Rows from block 12 of a small image classifier, named by matrix and row number. Rows with one number belong to one channel. Each number is 128 + 24 x the weight over its row's rms, rounded and kept within 0 to 255. All counts start at 0.
Before each channel's rows are labels from the 100 images, of 14848, where the channel reaches its highest value: "place" is the part of the image that holds the peak. Only what is clearly more common there than usual is listed. The data: microscope photos of single blood and bone marrow cells.
# convs1: 3x3 conv (model.blocks.12.convs.1.weight, 112x112x3x3, each kernel summed), inputs 0-111
# convs2: expand pointwise conv (model.blocks.12.convs.2.weight, 112x112x1x1, transposed), outputs 0-111

place: centre
convs1.72 [148 128 122 141 149 150 126 115 129 145 138 122 118 146 131 197 129 113 186  85 129 135 207 125 166 126 105 120 141 146 114 127 134 145 162 101 128 118 121  94 164  79 124  99 134 116 135 120 108 137 103 108 130 135  81  69 120 119 119 102 113 170 109 115 165 146 116 127 124 115 100 139 106 160 146 131 158 126 100 114 143  97  82 113 142  85 157 129  99 141 137 168 147 114 114 111  87 123 101 110 125 102 127 127 136 160 134 141 129 120 140  85]
convs2.72 [151  97  83 138 164 162 155 109 133  88 162 101 124 116 141 133  77 101  96 123 153 116 104 127 145 142 105 131 106  98 131 123  81 146  91 136 151 104 133 113 122 201 109 110 104 125 134 151 126 105  97 160  96 121 168 108 104 110 130 137 150 120 149 113 149 132 130 142 165 110 153 136 153 122 142  88 161 170 128 160 103 166 159 118 112 144 107 115 131 135  98 122 111  91 136 129 150  94 141  98  99 113 122 162 111 129 122  90 127 112 104  97]

place: centre
convs1.20 [ 80 132 127 123 120 126 126  70  76 107 120 112 116 103 153 169 115 176 127 130 118 186 116 108 147 119 167 145 110 107 146 109 147 149 125  89 143 110 152 131 125 121 159 129 140 129 142 125 161  96 102 194 138 125 139 134  77 135 131 127  99 101 151 120  99 153 153 156 128 132 104 112 157  82 104  80 152 124 164 103 118 156 130  96 125 113 138 154 153 155 123 133  89 113 150 155 149 105 125 112 122 129 113 110 109 113 119 113 177 120 118 124]
convs2.20 [104 138 107 110 131 126 123 121 118 115 141 107 108 147 131 141 124 113  66 111  87 125 122 129 143 118 140  95 145 141  83 116  97  99 182 111 120 102 145 150  84 111 175 120 147 122 141 124 151 147 147 138 118  73 102 119 114 146 107 149 169  98 179 127 163 106  99 102  89 130 113 130 106  98 103 144 132 148  78 117 141  77 116 120 112 124 115 121 113 134 116 131 120  82 131 125 152 117 181 127  84 137 163 142 143 117 123 143 185 125 131 130]

place: centre
convs1.49 [ 94 116 132  96 131  87 171 101 163 214 153 117 119 144 151 140  92 126 116 129 135 107 143 166 142 114 105 151 135 140  85 137  84  93 100 141 154 133 141 144 142 129 114 113 112 121 158 117 129 108 108 129 137 135  80 128 133 132 150 167 116 135 118 145 125 126 121 146 120 166 130 129 137  63 118 131 123 137 115 104 101 140 117 125 102 119 127 125 137 150 109 196 149 137 123 148 140 150 141 101 112 115  58 174 135 115 136 114 164 139 117 155]
convs2.49 [108 113 120 139 109  86 136  80  78 160 108 137 111 112  85 152 123 146 117 116 147 119 127 110 181 130 128 126 128 105  89 102 102 113 135 136 116 132 131 119 100 100 125 171 108 114 127 103 154 124  84 102 130  78 104  97 146 164 106  79 103 128 108 141 163 149 123 112 114 109 121 142 201 138 133 205 111 109 126 117 140 135 105 131 102 137 146 142 100 156 138 103 138 142 145 140 158 106 120 128 144 128 136 107 140 139 115  84 171 124 128 124]

place: bottom centre
convs1.95 [142 130 121 154 124 143 115  96 124 129 114 145 108  60 104 132 152 109 134  98 117 107 139 139 130 121  99 120 136 138  92 149 116 144 116 120 103 135 132 125 167 149 102 133 167 130 140 142  99 106 111 106 160 154 170 172 108 105 102 111 131 109 127 129 147 173 190  88 113 173 121 132 115 132 163 180 119 108 124 141 121 120 130 146 101 140 115 136  98 115 148  72 133 134 162 154  73 128 114  78 153 117 166  84 125 128  91 113 114 134 139 144]
convs2.95 [127 154  99 123 144 192 172 161 136 112  89 154 109 109 121 119 133 106 114 147 138  79 146 144 103 115 123  93  87 138 148 126 141 124 113 135 141 145 125  93 141 103 112 121 158 131 148 150 101 130 105 135  54 100 109 141 100 113 121 146 121 111 149 115 160 108 132 148 140  93 122 127 147  87 115 116  71 103 115 153 135 126 108 169 136 115 132 135 107 157 140 153 130 145  93 113 124 132 126 131  98 180 115 113 194 113 143 156 133 171 136 144]

place: bottom centre
convs1.29 [153 116 104 123 118 133 118 104 135 112 148  73 155 176  86 123 130 151 109 115 113 103 134  98  96 142 165  88 121 121 113 170 131 125 137 149 130 162  93 130 134 111  66 122 140 113 102 122 134 112 120 110 110 101  65 103 109 131 147 189 133 112 102 108 136 151 118 135 111 134 146 128 125 101 140 129 154 107 133 117 172 149 160 133 160 180 141 140 117 122 121 118  79 126 151 101 110 107 147 147 146 135 100  71 125 121 110 140  81 131 104 128]
convs2.29 [133 189 120 112 151 129 118  99 122 126 110  96 108 141 137 124  91 103  83 147 113 146 118 132 157 147  82 152 153 119 126 139 117 130 142 144 147  97 161  85 137 128 134 167 113  97 142 128 131 118 153 115 108  99 135 156 145 117 167  99 108 154  95 129  99  92 137  89  94 113 109 144 112 109 106 120  92 110 134 182 141 133 116  98 158 139 174 102 116 148 127 116 139  80 122 123 149 189 114 108 111 152 139  98 112 174 113 108 139  88 128 118]

place: bottom left
convs1.39 [166 118 115 124 118 125 133 167 123 117 111 145  91 129 127 121 144 118 157  92  85 124 135 152 139 136 121 159 154 120 150 148 154 108 134  74 109 163 111 137 136 145 135 150 119 155 126 149 116 134 152 199 113 132  69 107 113 137  97 101  80 133 144 136 125 122 129 108 147 123  31 137 119 149 112 136 122 146 138 120 165 109 131 121 133 130 163 138 111 112 156 145 180 124 124 106 161 164 130 109 148 116 106 172 125 108 125 131 104  90 147 143]
convs2.39 [ 89 143  95  96 134 166  62  85 128 124 117 121 134 105 131 110 115 149 158 119 132 103 142 111 185 139 131  92 114 138 105 145 157 102 175 135  95 100 154 134 149 164 143  79 133 109 100 135 118 141  90 142 128 145 213 115 121 126 111 155 147 130 139 119 145 126 152  97 115 115 123 140 167 129 126 107 124 169 119 156 126 137 111 175 100 150 120 133 105  90 129 115 114 118 125 102  87 145 146 143 135 143 118 118 137 152 104 124 139  92 108 114]

place: bottom centre; centre
convs1.21 [156 126 170 152 132 114  95 157 136 159 111 162 134  91  87 110 163 117 123 101 117 130 109 105 122 125  84 126 133 145 132 138 128 126 110 115 118 111 152 121 135 149 180 155 153 121 172 118 131 118 140 136 138 131  64 146 169 116 123  86 146 113  93 133 128 118  99 105 128 119  72 179  99 104 140 129 134 155 138 107 161 120 166 107 118 139 121 149  82 114 124 141 164 131  95 136 170 119  95  91 109 147 108  98 162 137 123 115 146  85 147 148]
convs2.21 [106  98 109 138 129 130 123 125 164 140 118 156 116 100 103  74 139 143 142 109 132 122  87 113 139 122  99 151 122 144 134 127  66 162 131 149 137  97 102 139 196 146 117 135 144 104  81 144 113  53 113 156 146 100 161 121 114 111 138 131 118 143 125 129 123 121 115 105  97 134 108 126 148 132 135 163 136 174 146 145 136 112 147 119 146 122  97 107 153 128 113 124 106  99 172 133 117 129 146 159 123 105 138  86  74 116 122 101 186 158 118 123]

place: centre
convs1.51 [142 115 134 136 132 123  82 151 111 156 134 131 119  94 141 197 157 118 100 132 120 138 157 135 109 147 110 137 121 132 177 113 141 117  97 156 121 169 142 123 101 187 130  96 132 155 110 150 109 167 127 117 104 103 160 150 142 138 139 118 137 144 115 100 140 147 119 113 165 103 133 119 146 125 138  91 133 117 138 202 152  91  81 129  89 132 125  96 131 113 169 134 117 159 106 116 154 135 155 131 128  66 115 138 125 169 133 120  88 110 126 133]
convs2.51 [141 114 126 147 104  93 143 115 105 105 118 146 160  79 157 107 124 102 103 135 131 119 136 146 106 149 167 113 115  86 125 110 144 146 125 145 111 141 103 139 104 134  95 119 101 146 128 137 170 159 103 103 143 125 131 139 151 148 136 139  70 105  88 119 105 167 116 142 123 100 128  97 139 131 119 147 156 151 110 111 107 128 167 120 150 105 145  48  68 127  88 128 120 147 158 147 133 130 158 179 141 116 118 128  94  73 130 137 107 150 126 113]

place: bottom centre; centre
convs1.28 [161 134  79 138 134 118  99  69 113 129 156 135  75 178 108  99 115 124 159  95  83 141 142 158 120 105 128 133 138 154 128 128 115  82 128 110 125 154 138 104 121 122 135 126 117 125 111 122 143 112 125 117 108 174 143  92 135 173 133 118 153  93 124 128 150 171 171 139 101  97 125 151 165  93 133 135 165 152 142  68 108 109 153  91 131 131 135 124 146 165 152 120  83 136 129 120 170 168 106 107 128 150 127 131 136 118 134 119 111 105 118 107]
convs2.28 [114 166 131 103 127 147 137 159 140 115 119 140 138 116 148 139 109 156  96 142 111 174  98 150 112 144 122  83 146 121 101 176  78 156 122 103 139 176 133 131 146  95 131 112 116 144 169 117 130 103 130 135 141 139  69 150  87 148 151 143 145 117 135 137 145 158 160 107 103 124 115 169 159 151 134 104 118  90 161 112 128 152 152 105 123 133 148 105 106 125  61 124 147 146 107 136 137 163 124 110 122 155 141 123 155 101 131 113 111 124 171  71]

place: centre
convs1.108 [105 117 108  98 115 140 141 135 114  97 122 147 115 128 112  85 181 109 107 167 104 110  89 125 144 146 109 199 125 132 101 149 141 162 145 105  92 139 128 108 128 130 105  89 140 106 132 113 148 124 128 145 112  95 169 145 110 119 137 148  82  94 116 154 109 137 135 143 149 111  96  94 101  83 115 110 109 128 165 143 111 170 113 128 143 160 167 170 136 148 175 138 173 146 108 135 118 102 147 122 114 150 148 128 111  99 145 135  84 126 140 154]
convs2.108 [112 130 111 125 100  88 152 150 103 164 160 145 128 146  96 143 139 163 137 102 125 126 142  68 115 109 125 119 140 125  88  80 150 113 126 104  88 156 203  88 131 126 157  89 130 132  95 133 100 142 121  87 129 133 132 148 134 135 116 122 141 126  93 145  83 165 123  86 145 133 115 147 145 157 137 150 121 122 114  81  94 132  91 111  97 146 134  95 144 100 133 108 104 120 135 105 110 121 142 113 174 130 130 103 119  78 117 139 112 125 146 107]

place: centre
convs1.9 [168  96 109 164 151 144 115 121 151 150 167 126  90 136 129 115 113 157 137 101 119 145 120 126 154 134 106 126 137 154 141 109 171 131 116 117 112 165 143 101 118 125 123 198 158 130 117 172 140 139 141 123 103 122 127 157 156  93  99 116 100 110 138 121 132 116 130 136 121 126 140  96 137 111  86 168 146 163 183 148 107 138 122 128  64 147 151 129 138 152  72 142  62 132 119 130 152  86 145 110 102 119 150 106 141 117 173 137 136 115 125 129]
convs2.9 [160 155 119 163 113 128 107 127  92 133 165 173 169 130 147 115 145 122 127 151 104 116  77 149 108 125 143 127 153 150 143 126 138  84 129 136 155 117 153 123 140  94 168 119  98 141 176 166 121 169 105 130 130  92 117 153 133 115 119  94 128 112  97 151 128 127 104 122 113 140 135 132 140 103 118  96 125  98 150 112 121 145 154  96 155 138 165 164 113 145  81 117 118 124 155 126 154 137 160 102 135 169  97  77 163 132  96 184 146 151 143 136]

place: bottom centre
convs1.22 [140  89 130 137 124 123  95 146 154 107 143 122  83  83 128 145 109 124 154 132  69 110 144 136 123 118 117 160 141 136 154 125 149 129 121  90 159 139 117 116 142 162 122 140 124 125 149 131 120  94 161 110 124 135 110 114 121 151 156  99 110 144 185 130 130 131 126 130 133  93  58 112 106 111  94 123 139 165 123 116 159 154 137 124 139 110 114  74 102 112 131 132 153 142  91 118 142 150 119 151 102 153 162 162 142  78 143 116 137  81 186 168]
convs2.22 [138 152 120  94 161 116  56  92 144 114 100  89  94 117 110  87 116 183 160 116 137 139 150 105 155 121 106 146 111 140 112 148 124 143 103  88 100 124 122 105 148 136 120 142 117 122  78 137 107 104 123 115 135 115 164 124 130 130 112 120 152 121 120  89  85 121 127 115 121 139 116 116 143 113 131 165 139 149 111 182 126 116 118 110 106 114  86 163 133  95 138  81  93 150 144 126 116 119 129 163 111  92 109 153 111 116 130  93 145  90  75 116]

place: bottom centre; centre
convs1.65 [132 113 152  83 193 124 141 144 110 135 142 126  90 126 124  98 126 112 150 107 136 133 129 125 133  74 108 115 132 147 105 117 135 138 127  96 140  87 119  92 135 118 157 122 141 165 133 143 124 159 143 139 137 143  87  95 115 128 181 165 150 160 140 118 110 115 153 120 109 138 118 121 113 136 164 185 121  93 148 115 124 130  72  86 138 119 146 143 108 113 118 112 101 153 112  94 114 126 140  93 153 134  69 150  98 142 125  94 100 186 125 138]
convs2.65 [130 117 186 134 131 151 143 151 130 120 134 137 121 125 111 117 119 126 116 105 141 135 188 103 116 165 131 166  83 155 112 131 137 177 127 158 140 160 107 161 156 131 130 155 143 157 125 147 155  93 108 105 127 186 118 124 135 139 120 143 111 155 129 167 142 111  84 138 119  36 156 171 138 119 117 114 116 137 105 115 150 163 108 125 112  91 131 107 117 128 133  97 107 106 108 153 157 108 132 120 113 142 124 149 145 169 136 119 137 167 160 142]