A small image classifier, trained from scratch.
Data: trained on microscope photos of single blood and bone marrow cells, 194171 training examples, 16.3 epochs.
Rows from block 12 of a small image classifier, named by matrix and row number. Rows with one number belong to one channel. Each number is 50 + 10 x the weight over its row's rms, rounded and kept within 0 to 99. All counts start at 0.
After each channel's rows are labels from the 100 images, of 14848, where the channel reaches its highest value: "strongest on" is what is common among them; "colour at peak" is the nearest of a few named colours to the mean colour under the peak. Only what is clearly more common there than usual is listed. The data: microscope photos of single blood and bone marrow cells.
# convs1: 3x3 conv (model.blocks.12.convs.1.weight, 112x112x3x3, each kernel summed), inputs 0-111
# convs2: expand pointwise conv (model.blocks.12.convs.2.weight, 112x112x1x1, transposed), outputs 0-111

convs1.101:50 55 53 47 53 58 53 53 48 29 44 56 13 36 55 38 44 55 61 53 47 51 47 55 37 33 42 45 52 59 33 66 60 54 61 49 61 71 52 50 54 41 48 45 48 48 33 46 55 47 46 52 46 62 30 41 63 58 63 43 53 33 45 69 44 54 57 45 40 36 72 54 44 31 46 33 51 44 52 48 51 31 63 54 35 41 54 38 41 41 49 40 48 62 54 48 54 55 43 40 52 44 42 41 58 48 61 37 43 60 59 67
convs2.101:49 74 54 55 55 41 45 46 48 55 51 42 49 51 50 37 52 41 38 60 56 65 56 52 45 52 45 52 41 55 61 48 38 37 45 42 59 47 50 54 36 58 66 68 51 61 48 67 56 49 30 50 54 68 37 54 61 31 49 36 43 48 54 56 57 33 42 47 59 72 54 48 40 47 61 60 45 56 67 66 45 54 69 30 42 48 40 63 48 51 39 50 86 63 58 33 57 51 48 39 59 49 45 40 47 47 48 53 45 60 44 37
strongest on: cell type: band neutrophil
colour at peak: purple

convs1.13:46 55 49 64 62 39 39 40 21 55 46 58 44 43 57 44 40 93 60 38 47 44 53 34 45 43 34 38 50 33 72 47 43 64 66 51 58 62 48 48 50 57 49 60 57 47 53 47 45 48 62 43 52 51 41 46 44 63 57 62 44 48 50 40 51 58 57 54 40 45 53 57 65 65 51 52 58 51 33 35 57 58 51 35 52 63 70 48 36 58 47 43 49 37 59 45 46 45 53 49 63 57 57 62 47 44 43 46 50 42 66 38
convs2.13:50 38 57 67 61 53 52 45 46 49 57 34 59 37 57 59 37 44 43 41 53 51 37 43 71 67 43 30 39 37 53 39 51 37 34 62 51 51 38 41 50 69 44 56 55 48 49 56 61 45 31 48 36 51 45 43 43 53 44 50 57 44 52 42 38 54 61 43 55 35 58 50 44 41 68 46 31 55 41 60 47 46 36 35 67 68 45 53 56 43 42 52 42 36 47 43 57 55 55 40 39 43 70 57 30 41 47 49 56 30 31 51
strongest on: cell type: band neutrophil
colour at peak: blue

convs1.17:53 51 47 37 54 67 52 47 42 46 54 52 37 61 49 69 41 38 48 74 42 53 35 36 48 71 57 52 40 43 60 51 42 56 40 57 67 44 44 37 48 32 33 42 42 54 58 40 45 44 54 45 53 36 48 50 51 55 64 52 56 44 55 49 64 39 51 64 40 41 49 24 44 53 46 32 48 39 53 61 52 79 62 50 52 47 48 53 48 37 48 71 61 43 51 61 49 36 51 53 55 62 50 68 49 52 53 50 40 57 57 77
convs2.17:63 22 46 37 52 32 53 42 55 69 61 65 43 55 38 55 46 52 53 41 41 64 44 34 51 55 60 61 40 52 57 54 51 49 37 58 60 41 70 36 57 39 57 34 51 47 47 47 35 42 42 46 44 32 57 51 63 45 55 39 52 43 35 45 68 27 53 31 45 49 53 51 53 61 59 51 42 54 50 60 49 44 46 35 33 66 43 67 46 41 48 47 49 36 61 40 54 57 29 62 48 47 61 51 46 49 52 50 46 30 42 50
strongest on: cell type: lymphocyte; smear: peripheral blood
colour at peak: purple; blue

convs1.63:55 43 64 53 32 47 60 50 49 49 69 55 50 62 50 49 46 44 61 52 51 54 46 62 61 42 32 40 48 34 61 53 52 42 55 61 30 52 58 58 52 32 54 59 51 56 42 19 38 55 41 49 45 45 46 38 39 47 47 37 51 45 58 69 35 38 33 49 62 60 62 25 53 46 52 60 45 56 37 66 40 51 41 36 55 56 53 73 48 44 58 54 45 46 63 55 54 46 42 77 59 51 47 42 39 59 51 34 49 48 52 39
convs2.63:44 33 30 45 45 37 32 52 57 69 51 49 50 52 67 60 55 43 46 50 54 52 50 49 49 38 50 65 51 45 60 53 51 65 68 63 49 45 60 37 47 50 46 52 42 43 45 56 39 53 48 46 38 51 50 60 44 48 42 56 61 90 38 48 37 46 58 68 56 32 49 41 50 63 69 53 47 35 58 38 57 47 55 58 45 45 58 65 47 38 50 55 46 41 60 46 67 40 47 48 51 51 41 58 58 63 32 54 55 39 72 35
strongest on: cell type: erythroblast; smear: peripheral blood
colour at peak: pink

convs1.32:53 42 59 50 61 58 42 45 48 49 46 51 30 30 46 49 43 46 53 51 57 67 58 44 50 25 45 52 73 53 47 43 46 41 46 41 32 61 51 44 38 53 59 39 54 34 47 74 43 50 47 48 36 40 50 50 61 54 60 48 57 41 57 50 37 55 55 57 64 53 33 51 60 46 44 48 69 55 45 32 36 53 49 62 34 47 40 28 50 55 43 47 62 56 51 34 63 60 52 36 40 38 40 49 51 43 71 67 56 29 50 59
convs2.32:51 44 50 71 42 38 57 52 56 47 37 60 64 44 41 53 59 72 37 56 51 46 59 43 58 48 40 41 53 46 47 63 58 59 59 58 41 56 46 43 46 43 42 46 44 48 55 49 42 43 37 49 33 51 51 48 50 50 35 72 59 53 40 45 53 48 38 90 50 42 44 46 44 54 38 55 58 61 80 45 44 43 49 43 44 40 76 39 37 47 59 52 42 59 73 53 58 58 56 61 54 55 45 34 55 56 42 63 52 50 59 45
strongest on: cell type: erythroblast
colour at peak: blue

convs1.34:56 33 63 61 60 56 56 37 31 48 51 51 58 36 62 41 49 52 43 54 60 44 44 68 35 53 26 38 46 41 61 57 64 51 42 35 40 60 37 55 48 48 42 49 66 55 44 54 66 54 50 47 47 83 66 41 51 64 62 54 45 34 43 51 56 53 65 45 49 49 53 51 60 38 60 50 57 63 40 40 59 45 74 51 48 59 53 43 38 51 50 35 39 63 47 58 49 44 50 57 47 68 54 32 61 49 42 61 44 46 57 44
convs2.34:55 39 44 55 62 47 65 48 49 41 51 65 62 54 50 50 52 33 42 60 61 62 45 37 45 33 50 53 68 40 60 46 64 41 52 53 46 43 54 44 46 52 37 51 44 80 44 47 58 40 43 35 45 42 36 53 65 56 68 46 39 47 36 50 73 62 73 39 59 76 70 59 52 56 52 40 50 60 57 49 46 47 57 43 59 62 46 63 47 51 44 69 65 48 54 70 46 41 45 56 57 56 64 41 43 48 50 43 58 50 49 58
strongest on: cell type: band neutrophil
colour at peak: purple

convs1.66:43 67 56 43 39 64 41 66 50 42 30 43 56 47 47 53 66 49 53 58 48 44 42 36 36 36 35 43 70 49 39 61 49 41 58 48 51 45 60 47 50 35 62 59 48 46 47 41 40 55 40 57 52 57 53 69 58 44 46 61 47 67 45 57 51 50 43 47 47 36 67 55 52 48 47 50 59 67 51 61 66 55 53 48 28 52 63 30 59 54 76 44 54 51 40 54 50 46 51 51 47 54 50 43 50 31 86 46 33 55 56 60
convs2.66:44 41 45 28 46 41 41 52 53 54 46 33 49 50 43 55 40 62 43 49 54 46 49 44 56 50 48 32 47 56 41 41 40 43 49 49 57 67 54 64 35 48 47 37 45 58 64 64 37 53 57 32 42 45 44 48 59 51 51 57 58 48 55 48 47 42 53 35 43 48 52 40 38 45 37 42 46 54 92 62 44 47 37 26 35 63 54 33 39 41 56 41 59 41 52 47 41 68 59 41 62 61 41 40 50 26 55 50 52 43 52 42
strongest on: cell type: erythroblast
colour at peak: blue

convs1.90:50 64 59 53 47 69 44 48 29 51 49 69 53 58 55 35 56 47 65 58 48 48 60 61 46 31 48 45 45 48 67 47 56 34 33 40 68 42 44 66 63 47 55 43 55 62 44 38 43 60 58 54 59 55 27 34 65 35 61 37 64 46 43 54 45 53 56 44 51 43 55 36 36 51 64 54 37 26 45 40 41 41 50 55 50 42 48 53 40 43 51 51 58 52 53 44 39 44 55 48 45 48 44 36 29 46 43 59 35 72 46 52
convs2.90:49 43 54 43 42 43 35 49 68 39 45 49 55 44 65 59 56 53 47 44 45 55 53 58 46 64 57 44 43 67 78 60 54 56 34 54 66 55 54 38 55 46 38 35 42 30 52 49 41 43 46 45 59 52 48 52 42 43 44 47 42 62 49 54 38 40 36 42 47 60 52 67 54 55 44 49 64 58 57 50 64 60 58 34 54 65 57 63 50 58 26 87 56 39 65 44 34 56 46 46 47 52 58 54 43 58 51 47 59 35 63 59
strongest on: cell type: lymphocyte; smear: peripheral blood
colour at peak: purple

convs1.18:60 60 50 32 46 37 45 47 64 61 58 53 49 43 59 32 71 58 55 44 55 50 54 47 42 45 43 71 48 51 64 53 48 48 25 46 50 53 60 66 60 37 48 30 41 46 60 46 60 68 53 48 40 60 54 31 40 67 39 63 65 46 56 69 46 48 70 42 73 53 55 59 50 42 33 63 40 46 46 41 55 49 51 48 65 40 57 56 39 64 40 53 35 59 53 44 53 49 46 48 46 55 37 42 57 58 38 68 44 54 46 46
convs2.18:41 49 49 35 36 71 57 45 45 49 44 45 46 40 40 55 53 36 59 41 64 59 58 46 42 44 39 57 54 49 56 36 43 41 59 50 36 48 54 33 50 38 49 45 65 66 49 48 59 50 56 54 62 49 49 39 44 46 61 37 42 57 72 54 29 51 41 49 52 48 48 56 55 50 70 76 52 58 73 41 57 34 64 58 59 53 60 25 52 54 56 58 59 32 45 36 54 38 37 51 57 49 43 44 62 62 37 50 49 58 68 44
strongest on: cell type: band neutrophil
colour at peak: purple; blue

convs1.57:68 41 48 49 56 43 48 52 48 53 38 57 61 44 47 44 64 58 49 48 39 64 32 47 33 58 37 48 43 52 41 52 69 39 47 35 61 51 41 56 64 56 44 47 53 52 61 45 41 59 53 44 60 61 18 67 41 35 40 52 63 43 56 54 51 41 58 46 50 53 43 57 40 33 47 64 28 43 36 34 51 52 51 44 51 41 58 48 49 60 41 26 47 53 52 57 62 37 65 45 47 70 46 75 57 59 40 59 61 57 48 50
convs2.57:33 56 56 50 47 55 76 48 51 39 48 67 63 45 64 53 29 44 51 36 58 57 64 62 61 55 46 53 55 52 47 37 63 42 49 58 49 55 47 35 55 60 46 53 46 45 58 60 45 35 47 72 44 43 50 46 58 37 67 36 60 49 66 56 81 41 38 34 45 47 60 47 52 42 54 63 36 56 53 70 60 49 61 43 52 42 45 52 56 42 39 47 53 64 56 61 50 43 64 56 43 32 29 56 50 62 49 45 63 42 49 48
strongest on: cell type: eosinophil
colour at peak: purple

convs1.68:46 57 55 57 51 45 58 49 45 47 67 40 25 56 52 39 46 48 49 59 63 54 60 69 58 62 32 39 56 39 56 50 57 49 67 60 34 58 51 50 52 54 47 38 41 49 56 45 42 54 39 57 37 64 62 63 58 64 42 68 36 47 42 49 47 38 58 76 40 33 57 40 43 42 56 69 45 50 31 37 61 49 47 46 46 46 60 55 61 55 50 48 35 60 42 50 30 44 54 45 52 65 63 53 61 24 46 60 51 41 48 55
convs2.68:67 55 55 53 36 47 43 60 64 55 48 59 52 46 57 48 46 47 60 44 49 44 57 52 44 41 40 43 60 44 37 41 64 44 19 43 49 54 51 47 33 62 47 63 41 45 40 64 59 50 33 15 68 56 41 54 48 56 71 34 33 42 42 56 54 46 51 68 51 47 66 54 44 38 52 57 66 47 51 44 49 49 33 58 56 50 51 51 48 54 44 54 56 34 46 61 47 45 64 43 34 39 44 45 34 48 66 48 33 54 44 38
strongest on: cell type: eosinophil
colour at peak: purple

convs1.92:45 53 45 36 65 57 60 56 65 52 57 50 51 46 66 53 42 27 47 44 65 57 58 27 30 45 47 59 62 57 51 58 33 32 63 53 46 51 43 46 60 56 68 44 64 42 28 49 53 43 64 46 41 50 52 51 54 55 51 52 60 42 40 62 45 44 44 45 53 43 57 44 29 48 38 51 39 67 40 56 47 59 52 60 53 50 37 66 39 64 28 39 40 56 63 51 53 72 41 38 37 49 38 67 56 50 41 45 52 39 47 47
convs2.92:53 39 56 35 47 25 53 58 47 70 40 66 56 64 53 68 42 62 53 46 40 52 58 73 48 41 45 65 37 52 56 42 30 51 55 31 47 54 48 65 52 43 62 50 48 57 42 54 49 52 39 74 56 67 48 50 70 74 50 42 43 43 35 55 35 54 59 51 55 42 43 56 45 61 54 64 59 27 59 51 43 54 41 65 49 48 40 46 40 41 47 47 64 43 54 41 49 48 47 51 33 47 50 42 38 58 41 56 60 46 51 53
strongest on: cell type: band neutrophil; cell type: metamyelocyte
colour at peak: purple; blue